A small CTC audio transcriber, trained from scratch: 1.67M parameters, batches of 384.
Rows from block 7 of a small CTC audio transcriber, named by matrix and row number. Rows with one number belong to one channel. Each number is 500 + 40 x the weight over its row's rms, rounded and kept within 0 to 999. All counts start at 0. Numbers have three digits each.
Before each channel's rows are labels from the 100 clips, of 14848, where the channel reaches its largest size: "top examples" is what is common among them. Only what is clearly more common there than usual is listed. The data: read English sentences (LibriTTS-R).
# filt: filter width-3 conv, dilation 4 (model.blocks.7.filt.weight, 128x128x3, each kernel summed), inputs 0-127
# gate: gate width-3 conv, dilation 4 (model.blocks.7.gate.weight, 128x128x3, each kernel summed), inputs 0-127
# out: residual pointwise conv (model.blocks.7.out.weight, 128x128x1, transposed), outputs 0-127

top examples: the word "was"
filt.115:455498505483402504459530521499496439537523451517465530505541494525450491441485460480512438448531464460475479520510513498530524474575518536459524487520430439565505510471532502473419490474579532507559518502497505437530508499494581535509466488478403563489531559514449516493468494487569432537504470565454431456510452431488418507480509483456516482478472589547549495505558477450436552463448
gate.115:505474546565571547517573514441446542500479485469513493510592511563519537446430457467474489475525502485552546555498529389501471523505579499529591539517482437540506488539487459522521459545426433530497484495542461488511468458520513594467502490530499500463415505470503460541463532491545503461554546478486538479542514455518508548481562524494473485534497476540441507498552556459505601463502
out.115:541528444474483479486546492494486534522491503512511572508511464512534517530520524568505508547539444504491583472427485428477473434605561470551442583537438472547517541542525499491451492456543408482525528480504529463481460526445484430479436520502526517558396482534593532496467514505475556470580464470547561538484552445509510477477498531506515459557495536463526460541481474495516488517537

top examples: voice: female
filt.113:508490517456493518508490515461561438555578481454498545451437468508569513506504424498485491423496536449478524559491492505470498594528493434513508479498523472492557541503476516573530464475558469481509469519541453533495501426434439582543448447561445553580525538460493546490478440552492530467534509457506522560483504509507537468514542558528513503575481507514418425492508503523558474543561
gate.113:503480468535475515535502504530553533486448528430546490501502513521446484547489577515529520546478491462537489471543540427535537519515490437555471450523554477428471493515480456414539447454490463439486470520490487500475505518510468518478488519485445488501541512533549498558495570456485526416449488507477594599528481557557516585529484569520495577573454472516452473540549516512562459438440
out.113:446481501530450488486534464490480533496532473511473501413521539444481529583410565398462486539491565510530506451470474458537448479456506505461490411464545461477427471509526487506507484472503526420508420472447526533523469523491495448501469539468578515512477483526513453518585534496540539527461528507518433441596467525511515568495484511501501491497493461608543538518536468514424461506505

top examples: the word "was"
filt.16:525517531563500499494566539474512510436447486512562507498428534505601517516507554597480518504435546478508480501498555525514501487538520501494516540495542496555528487547549527539559544526488473547492397574559516448479519470546525568487514535477529482522470523477541470492498449504540475556447489503381519490542499525501557473481497467451557538449413422507424475497539528522506571462532
gate.16:481515518547479515488470477480516449464470523496506456498457544447414538466462529521496514502478488568565481571431578473475433532467524469469451461580549434435512529538448442565544552446483459435483463486540484488420570504493450501427580466557486465515557506470504500514450463508507479464594545529476494476507524550524503568446548498453524511476498458571516519467528524515529530476501
out.16:448507430495475572548432530464517519551456538542519520507560427503403494471477451392488454439470433547497489520496528536434522425508514504552497515542518436461495455471508513525497544544498519552530494492513468528526478472465484551466454524470470468520526525547524521503496492478503465428465558449474457397492499496478457532485416513468471391548553528479476476562470528474509551486456

top examples: the word "as"
filt.96:416498496429423501597500468511526511535475496440476473428508478526458442540585522441480514498445503554401490501553452480513530539510496495564518478550478464529498511522535438442436475528488486460554527521520531528563567459462532515505466475407501492535482495441536532453477530534501464411489429537498558480535489474491525463505524498483549491593489507480509493467484581506551437475510
gate.96:434504539513510453438479503506509553532482515467568538489570468411401441504550464453431455473438446555535506507503511483504508445450493482482531546443523452537476529479483491443507452506430511551507494499401519445533479491505510554569450532458467567424462476442470553480527521506474474523517533504532564505595531481461498554477442542494514548477500534486499461521500463490433436527501
out.96:528485424526558459478489540499525549471534474571509526464457481457459539504452541425523448432600522476481518494485510505545527504562528533486480518487516513479504529467542536481455458447530496389449587485533359486497568478486455519490513497535551437444464497481516486471547516484444453499494449539448507554477488521519567515417501485511461565467441511511540484493506482476461568518498

top examples: the word "i"
filt.63:521555495424500515435513454485450517490564487463533485423527423513478534540530463531551516418519515527462485489439458549479480500497556517517498517450494541434441508559578500419537521546431479508543550429498461487429502518552509479506426469510500475441477468513472493489530502478540512450435544500521518449502487532506483594533451457515587488459481453423428515480467489546525538442505
gate.63:514467467583503479509428448463454555537477526549551548502545501557478543491556466533466553401493535491529539538473544476465586508478507521426511478523520474521458498434536470482502527419442526511522523491508508401482522596501425520515509527544438516508530391510469454478521486493538510434493542462444554487448536534479511526547509564523480474483506483503480557466502540542577534481512
out.63:433489461467428508544503455481495503476452440441608465515479514491529638499494493510545497485530520517512534558523536545543518503446522543468547582490534508447500455487525585447470493495459515497501520508535507569526558512508584446533575549515538429433520487548533543466537461477462491529480521479517567514513589582510467447518519489509492510468504497483488467499482502488430459514571

top examples: the word "not"
filt.100:450535513504511531588431528457498544496408489504534521540567521508513475476545448466529517536469519530438449527538468480562394416499551508449479542519548503527504506538419517514558553587533470508459499501501464552539492444496514473498461516507497406462488528411552445572496432475497523560471477466502513512545481486468547477478501529458517493555446510478554479539553504453508518470439
gate.100:548429458570471488497565477517502524514445539524530432452548537582479490498555533519472539494491453533547517496438474503474546504505546542462517444572448424488458472502483467502573554507499458532581430574519464406507472572516499502494476466557476558491584500520494561557478501547517500446494492510484480525489524564455524565421490470422463456493470526525531515478504449469510468525479
out.100:381525512547552483473477442460498513495479521503477566503480449547529453482525472481497456500493504465546532467464463494556475602561524485464499526508477481464434566501485414518481515542514494500520428511570506509482453480494486577512521555452532504492442389480490511513406541570529515548547519532527484537527482521453440449488536453543493422505566501509525465470518502568429486529546

top examples: the word "of"
filt.1:489529516522483530501521546535521442435532502555485464592497456488449471508523515555530519517489510549483449523508438465506344423506470493444475532390497557496489449464494521481500539524550499566422533495553514486463539553525468501552520520504449528449572490465448573450473493502450501471480517472457482493503446583513481486524468473492500525451497537521443506452486399462537496514494
gate.1:479506547520594463468510502591443492467522512496542446526565526497560605578479539458491499524468520497444542446463465552472503455487469454493486513502434492485521479509505472521452514481522519619529518498452526478489475542561553494510479467462607540467530480510495440460428505541511477513507513499542588572505492520568496546498499566522476539488528564482488486463486564452431473516548
out.1:520456494550463489511498476519481495517538489572496501504496495486532490515490554566522600468561541577522490451457512364545522528485491481588466476502508465531493506494469500487515533545467517539516495444516460455550504504478530547435582476434552521466475523479514426559521527507453467476469460443524475466560476479512563502480470466566473500576414475518416432548570442486499529499483

top examples: the word "you"
filt.101:488472529506518484413580528551505461512520505516568460532528496517572505478512521481473513483470550431437456497518503502516542498418439429590436538496527530563490490595470488537541477487394502488499451477471476430444431520512490525461449492551474486501493429462464529542499486602479513491510386510435542475473540533498508433492521547476504490539514490527494556494512505513445464496477
gate.101:509478545481486430468480528438498432513538523507443488505406531462514438496567504551481474490497490525504518526520415503472505531496511529481464465474427466506478467577434422480504501513493485550503444544579545514472540532467541532434477496548475459435523434447527505490492499554582384449475496529611497532523436533444501495491513484489489473526497455532464470490452444507451575500482
out.101:545474474490500492424520569425524532473438443516480422511495536431438441535543553488520525492448544510467441459483501478493446449443486494480499486518559517543470508557561499457514469496416395524573526515465484478458553506400543501481540530481478463457561502487475524447527475523495521480504523531506588519472545483522476507498518518443521455534475490430533395506465502541459557508536

top examples: the word "not"
filt.75:469552507488535521509509587569501524510517519559451513513522482488485494485455490499452551493578437475502512456488502537531515545534496472472531497551448503526518510436426459476461454446532458460536426495482480483508467543498501511459515531477490451557539460509578524526430508476421428479496439507533523482488520474519443539547510567549393475456461478524466480479397434433422542553452
gate.75:498474513505479496503400500507498504516460523555487502540535470547491480433492491485495490598511465447492552529543548481512464545507557473499501472510532439493508515527524439476525500450475517504450444487530563555486474480442552523465420454471585500464510525500498473465531480386446438503480566492516548512532475556523496512558526546457497494606574470437430465548475560578533508446541
out.75:542502513484432517522498456491505485451539505489435559471507462482511504455462470451482411503407510496479553466442539465530499500550539542539426427477573500471494551486491575557543549553449527514477531436495493571478544469492559539534459499556505487488545507570591465529548439456517569453488487509502569515487484543461555448545443492477542573500473520501482517520509511555536463452544

top examples: the word "was"; the word "it"
filt.35:539478478491499550523508462513563483488494477498467592514512452480446550562508498459369546511456533491484457492541525472520592484429515439539511556519467488532430518520536409467443530470536534385510461558537521535452485484509493542548507498496496451520409432493511467500558517437473569511469517481516461514479524480496527484438514506457524561533496487538509527467595539473495494502528
gate.35:535501540558499594524495451504516517528549517448445488511509466586427495551377494512567411548532507458513483452466544478524582490484457476510520515507516479437546503564504504522538453506444479472514552497537549476560541399460509543475500498535523495514519456503495482463516451488560450449540455529504445478492498409508535509522471523527467478518513502431467509484505558522481521462394
out.35:449428490481486502579495549452537564466492481495518471528520490541582478497518427534548507501500568457545567546502526502517485500493581419513533526496537449552492525562504494513495516404466478537551567546457507538529449492543540567483502445528502467535472563452503437531592513512494488538437444562473556528438538606503505510502476484477490542483447523545480534490507485421503488493474

top examples: the word "the"
filt.121:520472457520590490465460529485517491558480517453414514472472589518560436423508526490453447503559431482490479500487572444500408518531454500495486469508578457564523521518484513489518465547539505452538526499550603518500536499450512541535476433530521609589523545504502528478495528486458482484519456487469480440521468469522515522512514514483474455438574482443521497524465452550527529536479
gate.121:550481533607517485489442456502491489483549480499533542501485538462435543533501480394532507477494489452497575497451502486470562476529459451436462476496456567534481565562552586509486445559550454518511500583439531491450488487534466503512505496530489584469581593554529479421491490520469503489548460468532468442554490495514538541469476467474514472549529537497506424484542492492477477515472
out.121:520538474505489519509466482496438517531486528533454470487535548429503459501548499566567503516513553444529481594503529505492564467542470529497427572508480541456446456447490475521528473408495477474482480524503509449552510523512510510485478514448456469497577602442582421484457501446451521506531520491522474519548459501460434425507496462428419494518505533526492467518572509533569495556557

top examples: the word "with"
filt.21:426491455492427565522523518449470515498414464504531497526463514482522464462455497449523555542530573502517441524551575482472511504513461535548563505463474468462510482532393447530524437447490545559495496546535467436559549549481503498472468471504464478536480466499485453579443448485533466525504531548507497472478456485534480578472448491460540521528508458490487445481541448412449534577456
gate.21:547487497490526456513422446532474481495420457534514570487559437449545418467451544448519536553510503517478533415485557515496481481558544468516562522463499464494580448543547447433527497459513552545459499494489470481509432490527464558438483509488525567500520422460492474461530539520538487526450580492514551502560491526467522420435584503485444521530547500479535525518477466470511518480528
out.21:461556509534439570487471531470469516516482547532482554505525438495469532511495519524544608429513472467447541437441464566557459459489523537511548506514490526551480547526489554508507551417579495470485436407472487482518485520544574473529483465593475470546504483443506499512493574501432492513565553436542529510489458496458472528478514564477479468451534478519473513542560463455493470456528

top examples: the word "had"
filt.84:463489453449551524490454432483509476560492415537521482465567424475507529534561586443471573530490512538462513456540508558423506490549522538461489459528441469508541495474529488542500526615499578522503534525587533536471514477535490541507510454511498484470447584501491441459522544474497475532567528495460458447530522523506489553529472512538523496452552484514563509450459434521494476557538
gate.84:491487498510500485538500533588420552432464469489525493499469459469527561455501487535466555496526540483505490507507540486517530571524545565507419441498470487502539571446511513519499492487425463560548502521528500428450516557493437473576490445557489516474520584463534442558521532471497555454460528585554476467470566439447520494491559476456475580518482474471462508503513523479517561529424
out.84:503488487473462417509495541505477461442540481464473470516499452444497495520465458486499469408567535528534458438498501513509493418540454479496528517497562498508475512465508468545494462549502441598455535433435572492533460506498562535487460511519500562540500460528458488468554498554444482473547492489532480608379499496493455536524445490467558523503496566484529510450504588445439505493477

top examples: the word "she"
filt.50:582396522506603473473536459506472569430491473474467532503476396496501479521494545533516599516492436494498529466480511472497517495555452472426550433467481504524495479498561464576502527525495519508512448429456531546474525538526532515457468422516544581533485508502581494516489452531479490552515529488442477503538551464418499454504565482509532565526506477473476520466551519503475485475553
gate.50:438499479507524537507517475468451484444516524515499477499502497529475535493468551474580521510491491481425526478507489482500483560555456573528513528406523536452496575450500575471512443435486488580498510581517491510571474464477561469485527554581503469505432423479488539549498468486492554441472467530561550471524516479509452522478485402451442466498481522497482484482373488474495507429534
out.50:522470449542480488530511537472498454582504523403497512513535521464517490564497521497511521511442529549463492469491503530514535466524478433503500516478520481457447515461506474418496498583501448515440520441548546557492554460532425426433515503438526429456482531377539528535538549517476469485484490568483541560428471463490569509452520457496453495501507424500537448523454509469573480495538

top examples: the word "not"
filt.88:540480451437506525481479450491501513471472542490526496508537482476510555472531580554534569521411458488521487550516475477568494452578536400451484552603487483493522550478531548491481482473549454557540530459492464463454506525497563566486530518503541564486505527525518475506521550477409451531500550551487496470538524505452461458481489501503458502414510500448507462482390514553534528555557
gate.88:489569516501544453576463454517532425472475525467531472459449483562497539533432575528420488421496496499514527493481524533546556552491472493507459452432541474497519487535471507557475514522443570515460465552505472552517572555395499448478508466498473527446516488482548543476516535542520522515452480503503554570507488520509495508545549530471534501457420471536588427494454512541544514565460
out.88:502563502502526490552514488514444475553466525543512492478536510432437527447447528412469569490493534460454465416451530483461591464438479517467565523440624446532399502540477432515482543508506427476542552540460526533510538455574485543521469528530464499459455470471489459503548485535526485562539472400503505483507476446533508501499479529533516503532526495485530538477510463517488498458494

top examples: the word "his"
filt.14:559513445501555562461522527561475392427543543480500546521477464599522500487511539518528497473516526511588486499459486449426479529467521531471583527513427527553547516470463501489520502579501411479565433490489493504470483497485528491482472529520425489550506503476428460475485517570488490493432509542453467505541520452545539459532509482531447474579526491443561454500501519508534495463432
gate.14:451510461557581565517504513478566476537458499537513473539465517486460498482453497497463434510551488520562508554454468540538502526509550516523541583515522406543522461546473503513545464544549445580434473478483541418440450564533437493511519412501485498490533415508487503434524488531553514534522454508482499505449536459440469533566503448514463573478510494535506483454509540493434503528565
out.14:543505553490560525558498513492475493550576448486497518497496554577418515475469414479491585469509537451536496476509538512471454550516440474470510439505501526509480411541525543516514534513516425497453484469503471558431451510572495532446584525462493515434443554588523504558502540555466471445507503501454449522535463554453470482484446546514475472434496502493489509468530551505477540440548

top examples: the word "one"
filt.117:485482450454447594537566497529525466529534510528464545539586512518520504485549423447527499541476434450505471475453414555528544496486499492512493485438490557474517497519494521539556511543546542463461458483564462553474414507470466494489569518440436494518506462529499467545452585529494485555544509516473484546575495524461506467481478458516524542499473482460438483592473473556480587532469
gate.117:479489439473459564512489444553475452520465495482577562535576528525524448501482498421481445490458572552471469492519504552511483443588553498478474483511462466448495464586506551476501514556506486456492487504584523497564504511506515536406484460585501492525560505468498440548410487480478479556454496493503538501468537438500425474534548511500538498524573464481576485482461483527440485517470
out.117:518522526511554502475454519481510524461516532541469541551478462532500520442481531530394471457520533528444523488544532567528495446512499464510581485498528577558521525541461521472508601529519475486460543558434477466530541480443521452557452508489543550439519515543449570531529522483465538474455526525539533525500484513481417467473439459504601416558496542512465518473542515518468543515582

top examples: the word "with"
filt.79:537539490541490548460510561516490488529459494472486578454483538495505512561460531506580485455523444522513538513444484470503480386573554547507453490478423476538463535530475501533546555434506492396511451513493521502570486482483455529568552536471521442537459533501539503473505480505515510500433470524481508479442416446422458464479551496437487549431469490540497506513478546508492479398491
gate.79:501478524565496459486542487456487496506469478512524538529568492514465506478535575427540413540453489490455484597478557520489507502507488512511505516440420493452530406521482417524461536507463492513537507576521450532461552539517503554518489457500534460554529521506492495473464440489436527528472549460590569511507417445517508450525495533469457518491492524498429469522464465411518588526556
out.79:422424571453508497457568444461538518591554466457450541473575491470392497499534465457455516484547494543503428497534528504452542443500484509544471444638524451443500482546446525502477537466493467497535511511548526480459452466531506455475557527490495474499504488532471482486498561489509519473439571473549517483500522503511460505531478577502481527466536523456492514430559458475528489530458

top examples: the word "the"
filt.34:457499418477466473552594510420470541486484440494502505476534498471463496480533534513436546554485506552451521548466506476533404431514470463468408539585555487466499477496505535533517436546484542464524510548514553562484448546503468504440464552485506489529509491539520526434502572545511513494488555467465464475501455398486484374451459490495534538500489527514505484492497469504557511473461
gate.34:469424547480495500500459549411461511564508531467535459508601544493450456476446566497491450582451514492504492484505482523481473511477568495473531496546528541536483453564459455507531496508493497450466486442529509518389525521505522566428529513493449566450399511516525533476504537473543418460518586548553531506562530567550473564479514512490501506485470478499534539509452514466535483513474
out.34:545445532438518477481493491537572560467471473512538456532519477573463539537479513466538464514520501502493550462550431418479482504433504504474515541491488463531473486401512502469535567417524508549519469563530493447463464503525445474541539490469508469423531449546461467504474463478467532608491536499441481480433523547527527448440519450591470450519482599508525494499530501503486481480563

top examples: the word "was"
filt.76:482469555541555506476531503502493492554467536491447484485509588526505547503467428430527505463486517488455523539481449501518545456525457547514498568520551492443516557527462526514485587477524389575526525508459456412475481431543447515476498467552491470429519440563521475534442558503454541445496479477465510454537445548547534464479534554510577444500498554481479500440496495533451543519515
gate.76:443583472476478429537494554511477471555544552492529428546569457458424506513541483518403451536503507454487598477498468509516472473553521534507559521470485494492506515505502548474494497544458491491523441463564584470527518582430599540430587532510533502535476459410542483426453504488545482449527487486470464483531512469548531506480485497495498532508505520515488459495505512564539542480478
out.76:449559489505523523484667485481527418614428524502463485503547524559547472489483514576476522475536615461562417512496500471522503475502524483554492482568482533444534472594487473468466537514546451468495486488505560539493550521487522508471493537487573511481476496446504487530536450483502467497494485541514500500502501495503474520447574559520497528514543550546512526487497493482509549560446

top examples: voice: female
filt.98:512509529456525533498454480512461544461500547532505493547509538433446494523530542516526531494541532461526561464541529490471584439523549536605531448527505515512533480496492519533490510575503507540472471532500486491554466598480538558551532468551482488561550490539525544460584520463571509518425430436461442451529513524539568501490556462569526480528489546472527495544464478518547521582568
gate.98:558523481553547445509469561564497426443511516502577524506484498474516457568608543456494473534493507505507491536558459440490517489492481498516530504468519476473494499529490483520545516444424510466505482485487526502435436591482489525538541483560482472466581531482543496489559533540580568503453498468465432599534489536416460534538517578565473503479490526496467498477485544487438510427522
out.98:518523503441516537532498455500530427546494490502564459471549508501529485423507493421540462543486501507527591506489407497591468476535447450509458476464467503506500479439453444535487468489509497500507440560537461517440544504538536486459526480389529494607536458436495474480450508551531544506473544498468489472489513480484542432512533500464466527488445580537484562505559493434540501435466

top examples: the word "the"
filt.53:444547545553504499550489488488517524582544565527566474520481473516431522566464487468490450545474532525478530507494559475515474450504568482514499570523492536534512564512524480480519499508515532494520526407460562487552443492583492491540499445446560542504476483484494478455497498505541480576448581489514488562493472504439499499507505401578508545471545551553514543447555415484497505588543
gate.53:465474517456481423466464561469558516525445479407548486505502528485459517536570501446437487479512441611501514457537583465525520569444508506482523500516466477501496497484566524516507493570545485556545578479532489521518572484488461457526466502545509507450495442458577478496586431525398463508497497474545491525512509454506515552459494523516482442509541468488446485475469487479441565553525
out.53:484460495468496585541509515497469566481445474503536504500541462491503506486467555557493492533482501464481527500469472516578500526502504506453518534422481467509506499488493426517428587459488548510395555538518489515517572437455523559470524559613510513513521517563518468429466465509521504381541520505501453449419487485468498466513522520495462491449496470512556516448422532489529580440496

top examples: the word "not"
filt.51:519542533452493486507508489493527430578496513580523423461539508471546462490511509469516531470448450502553490516537460551520495533417571536479437539493533524542524550483471542520481452514505541418483540513465590531389505469469530473528489468445511483493485530498509464501548466542571527471566524451435450519519458468488416476474516505446497505557481526518395444564513475479475564510463
gate.51:496483475490460459542499474506566581521502481452512402439455475490473453518550476474486423479420467511593426482546500522476466506490520550506480481430527502541521523482425521528505514491420445395454445550574565470546440435532450464461537534531511479495561480525512505522522445523522424481528529515490491464529504549473494504521535578529514541492504454527475462470465460515469553520457
out.51:445470471556456505518486493486475464506530453509542537583458471599504538488520440523414540525527491503528509443505577526485460485493481504430462486499523444460500452546399539502433463609583529540464458535493497499584496485603451534485502496461476458480458591508506462475502471468521508519501481490469479531475528417517520493532531488564475459445467534482486527466490512492540551513564

top examples: voice: female
filt.103:501542510530451495563451536476472516449567453531545435487482469588482499511515566517527586584467478548502553547490519546466533525501555529437517414431533476458459525507531515566482445502454512518516556550566583480473505477435508530478501512452485481562530574507517538537524510446476492437516520526451473508568468483550525467542516512533462503539502577557503431529501461524533444502536
gate.103:503458544497436495465461500497512563529501552489522524482455503479554443515485533524571491554447543462437436512528513486469467491456484569546491460494512479488532566496476459392568470561496502476531512455458504440441438504511476498505442452545461527508470468536455437473511495541426566485463458458525522501521545457469465526514523512472512404505490458498529509487536501501367589442548
out.103:471509456523481513530491492407535504522510625506554554541477514432438491501470459564526594501467542558555475459427419484531514443486544487485499456475478519469524513471491554493488467465543473573508517495439463516444519601548500488513547499541494526576552486526486473431441512450539488561469464532534482466480565473561452517465493460518496506501483420525519500491490562526507486555533

top examples: the word "was"
filt.62:511487472540444499481457463499462520457420401510431505407399510522501497498524473487536556548554473517444455552510518486565554500546572549448438497507561506428465478487519446511494492518546486470579536445513452484506451518488499421506493547496533523521472504461537508498544407517516540510544495541498517514472544550584516503493495509568438488489515469514514505467463529426525455425536
gate.62:496501465422436478539519542518496521577429543486491459496521494429522508473485433453493491480486488482495522460462527575497423491416535444545586472438471527531466564456470483475511495506529535491519499459519509519527545409474461516445471475521509516484441446421448423528484533446473531500501485508515475471543570416505545524483495526486512533518519516471401513500597584452537526503527
out.62:535489490510510500427495496520555453544586513490438484578447485437526473453517472472559544451531514507514481501487429473539459538521477513540485572581529474537406454455450553548548565480502526587527552589553559558518505473448486475443486449533488500505487479462473443525449466531544503446527484518480462512526514495449486445560489559454503479468492465560521504496545524565531504510447

top examples: the word "but"
filt.108:520471569582498527509425517506488509495524517537596459520442506479471543467538467481472476499467498546545480534490452597548554509599457568513501506471560499507519471396449559545507479521435511528525459522455485546593505541549498497503505564551528459516562518489560583534578528491451501514425499535476507465483500455533520522501507485450493507517550454461545488471545456536533532484471
gate.108:476549493540518546545456493501551580461480441553478432441497555541496421519519573494524498522507553539488461528444546446525510484567401479472510511486544466482588585518583511477481443468509528573507465517547459508455565481524457558503474425567488449457504450512496529501516483564496503433498500476559521472507453529483555479502566549432509502495496495518463546522449511529511503481551
out.108:502539479531458519467469511482487501503436452530457469525408545448484519504468532479572543401488522473544509510569562423522514486459494409505485465501495467486465526524495548519535481562577499520472466482529485435425438465587517535510526465462435444530468480538533472566473454504497532514558422518502524505493554513452526503536463489509606536525429473568541464498485456535464520508535

top examples: the word "for"
filt.97:549512450509556487442498470446506549489548519514539496502561516496601526502489501449557411456489480506570482501467458499549477455523527441466452482502493478547414485536508502460550423546394544474493570537466553528462464488460493449497493473437476527487441561488478514485539502487517517522534536507587505439535505490492546485464458517517486510415501502537457493527578454484578538485582
gate.97:545467468508533487437539531483483506461429449499470465484453510523492517561495580483490491518512484514534487559520556465490506488539440462486506504507529490495509492565474559483513507458508467443531498552508530515432524511519509509420484511576492552459443430611437507494497445465533488491544583536525562453495428537522424604524484480403513583494439494471504500456523472468538538428519
out.97:563510492538453467523478405446471444486467481534505572414485459495521490494577489526477508465519495504460557517498465479561496440449532514490491472491555413447578437498550493510462463430539452562492503493543491505524449476469476502479538404498501535545469497449495505532388447482489559507496456513486485475432483444496558524490562514501530505453470516482599539529496560483464449491550

top examples: the word "quite"
filt.83:489555503537551460515515456526529519468535536456491541516477513485507513470500496543512496478471539534495543556487558524465490546422461507459483410522596589442511489497524563450496478518473540578477488550431465440474472521484412484440573478480498526484457455430493570408518499436534404487529432438538567521541503539521481481514528478499541594502448516533495489495507489527521489494510
gate.83:462506571440466499525489454500498489504483523545553536432565474510575438416457504511488487478460561500432501447445533439506539516538553458476460490515528444528504511518495445448523467459414548514487509522448468497496531475443508537478526543568430507512533443521556466531465476547498577507518509403555471517484480497491455553504567488464496461455529527515462502532440581485545538511407
out.83:495428474548452531475484527437504528492507449500565488512539403511549558454531472436454454498547557523489469439519511471454536517526496490527510580425461480498508489535493592541513502461495422529499478524443471561459530470558571455528464521461495498500415445533547444445501451459455501530524526477496526436559517513449460441430489449497544472503533550524438513530510456536511511437498