{
  "train_examples": 15625,
  "n_mels": 80,
  "residual_init": "none",
  "beta1": 0.9,
  "precondition_frequency": 16,
  "one_sided": false,
  "max_grad_norm": 0.5,
  "lr_schedule": "cosine"
}
Rows from block 2 of a small CTC audio transcriber, named by matrix and row number. Rows with one number belong to one channel. Each number is 128 + 32 x the weight over its row's rms, rounded and kept within 0 to 255. All counts start at 0. Numbers have three digits each.
After each channel's rows are labels from the 100 clips, of 14848, where the channel reaches its largest size: "strongest on" is what is common among them. Only what is clearly more common there than usual is listed. The data: read English sentences (LibriTTS-R). In brackets: how many of the 100.
# filt: filter width-3 conv, dilation 4 (model.blocks.2.filt.weight, 128x128x3, each kernel summed), inputs 0-127
# gate: gate width-3 conv, dilation 4 (model.blocks.2.gate.weight, 128x128x3, each kernel summed), inputs 0-127
# out: residual pointwise conv (model.blocks.2.out.weight, 128x128x1, transposed), outputs 0-127

filt.94:108153068177100097085116148114145137144123200068178111186111101090162107105127085136184089142120103124193112076104122067141118119090085110137159110132167139109114136158107084128157071115129176102119161077113142121123134119215107151103127175126158101145123089138086093146088096167094129180103134134100152175108127114098123103117128135067205168151113106127176196164160117153089108148152
gate.94:148120179131111166159075152122150103146097090119122155093116169106181105138139159114093146138136109126133202166076108123100063121134092063145169115151087119155097111110144144095112077087085140113138127106132156123124148136107145189139139123125092116150086070064130130097058101159165095155189164156123105086154109148121132100128109194096115086143151206099096135208105068118166162139181
out.94:168099163112112101172059138084174102151067152120123066163067142122190133150111120138058148119124092097090194140162094104131159095149205106166102138148106106094082154133105128094120097088162114161091138146118174136180143117110105157159131047147165110125177116102144112106131128139161146183072156126127091105122107133132113164188103119165088171186153122149175164126103170105155122133114
strongest on: voice: female (85); the word "i" (43)

filt.25:153149107148126082107147105057137127152138106090166139149111111076127138122130157111114097174120163053113066114121144217207126116097201161127147171163088122134134079131128091127080142120168186189091172141165110134153092133126098060131085148168132165134182170121138129143185125122162140180127135144151157136157130152140108076123155121135132106097105136189151140124159074174136106138065
gate.25:094157173129083086109143128122103102106168090153119201076108096170075102130126044088104148126171119146120147041147150154224126107143107139071126115166135139108078148114139114141119188126148105182116150089165154104061128078133123100090180140138125189120119127084085164120135102145082099173120143143149119093126110154158101127040138130093120100111097106111136104124128148150105115160169
out.25:159127103104144133103128130141128092185076143155111114168113118097129112164108131104155061152138087115139078131159108135094157158098210107103139107048114169197131143100144066128146120103084158146138148159088120121081068114196117120154136140114123149126131083111171122096082122150178098092114119110199198154100095161181212176156113136123117121194126101146105151123126134136111137152062
strongest on: voice: male (96)

filt.71:151102142149101104136121124078136147149159100132148177202129107146077141130145172101097082078193140132083149164140092133138159133136134139098132122142145110072107163160124134141154137151129186093123148085127088119154037107178194088089121082181144133088131161104122136181136136096115077081115120124174118115140122106118128151105119093097200156168113135059164078130182069183113159143076
gate.71:164127155098147142150143087203141098128118061084158166175108128143182054115075128132106088126134156155107150141112129141102155057046126137082090167128148097159087062117146089108134117130107081121167083138152152111175130143131170096105185120099149139108127086085159140127175168163138103117111107055161153132141141075119111125162150108093178122107164193087110156169145133187142134120133
out.71:125135097126115148115172169085201153087166123147077147148126125142140109117095094096110152129142114128174156098142100122164128142163147129171161155100119140095115160105142150117142140084145116096111138108108095124155095184088124167143114149057123089149071092120172085138120045132068106154118133189079146156108136003126102105138112150118129120096099094067148124091112170061194096152100
strongest on: voice: male (93)

filt.82:109207084119143137157083118148109070179170135131134152182125105167168168087102099158133090113168080136175166193172100094170130181191129124083150152117162123139096134153146112100115162115134115068144166134104125102122134120060125143061147110114152147134129107107130048136134118132150168159151126138151144078185165120103134158117077146212128140110131129110157083151117126062189096143123
gate.82:102151076160151095162171173117108119169137124116144125087151124116091138114048136133091082143125115150095160116133134141124184167122081143159133114100211113178114158142130193125113073107112125151143091149149139082108114109116181101098101136090160144137091123080134161135131111147113133172133118122062108068130103092196125212129139141044140113160148197165100126104085158121090190102093
out.82:116145158121092172173164142120141155097163027169133208129157102128164202154093131150084128136062150083144159074140174123118099099131165136135103097125145201112082108134125152148109072100103103126102138159156132104144094121125103144142154164080100124073083115157131127143146141106148121103167160135116156109113066107149051115112144209135156098079153087143138153176182164107126127120138
strongest on: voice: male (91)

filt.12:185181126116140142129140105050123135156112142135116048163112053099074126121187091114129145213095139100172115128121150097146123142144185163127141098131150081204161149083124128150102126175195126122181120129130181102096131101128172092155112144173097134109191066169145139163186117138094123104090187086082136150159125117133132086141087135142117159107110135141125146136112179124125095162117
gate.12:135144144151137127104073113175107163156191157144133136170123122084172159134149136170142133211217092148091107084126154107086083125144161180173104122106115107165143113140100085125049053060144122129099093142106100101148101120145177147167157097102129143131150110155115155089137114117099101155113122168155124123080116026113184106114095071075113075117133131124126112114111090134147152115126
out.12:127111156186198135165113135103103069078137192148068124097097118141095127102106096091094091093106127132080135135165048088090150180164136110119078053159177127127079124137099149162166125139073145145099126150083130105119143130161131123130106083106104144109077126117131137157165078124136144078088165114107191139152128144112171139130156109144209111136119145183164081109181138175132146163101
strongest on: voice: female (99)

filt.44:110127158165096182094162106102099140124095119155101161063154145125098141089157119134098105170161087141114107087159147147095128104133141175122102134067200115138110044112126084090118110080084131136164067083098173112119118146155104227119171165092101112078145141070135136122099067073094121112140138134191169166092161136099125125121106159127148149162155119106170099113114172113120067114110
gate.44:149118118135092061116099121138174132117117118095179191143093110093112050060168123114116120116089165130164114167114130121131133060210150125180149088226113136166151117117132134144116096156167158133153143145155155143081156109150123103138122151103144134150165172155132168109102143114151092185155146117139038131162093120146179139135161120133106068108128097135080109079146100173190172128152
out.44:112186125178161105141086145114118155167097173118172100109167121107166105170090147118027150118117166185148154130076156152163130133144155126127161181147062122139119106090166115096160123114119105136183194155150143058178145154135127124159094044136120101120118111127151141174116169105118107083154120143106134125138079107145174104071174097151145132098130189112147090082134137165167112062118
strongest on: voice: female (82)

filt.15:110112112112122142118165139133107146095067198132132164171132172157098085126112150132118149117157141084159101159082157075139160109169095077144051127036156154080116138151079143123182207115099109127101159154098148109101157136158086155122118118136131151105157144136100085120094130128126127102146112097185093156145168161112094116125096089145147111094047100162132111141096190164082206094138
gate.15:160136110108141123053148088142146132128099134104117147138097097104155112097108200173184081145092169102162168207141128075101102101179118076130092142071122137145125116107127161124106121120174132141121083098107157076145218121154144072128156096056113114151091122175183121122123143199126154118185136187142106110111096088118159172130164148141082079140118162140140101153104151161176116115135
out.15:168114163142169132087152175177155099107099107151148047134098113058116088128104187149137146137107099120079084112105108205182174160126088137140078133185094125092091171113153119096127125126143154093167113089097091120115130143087142132100214152127092074084149102106118155099155141099118079062167083117101160128099129117096155138145082094151134107145079132101115154094143060108110110108117
strongest on: voice: female (97)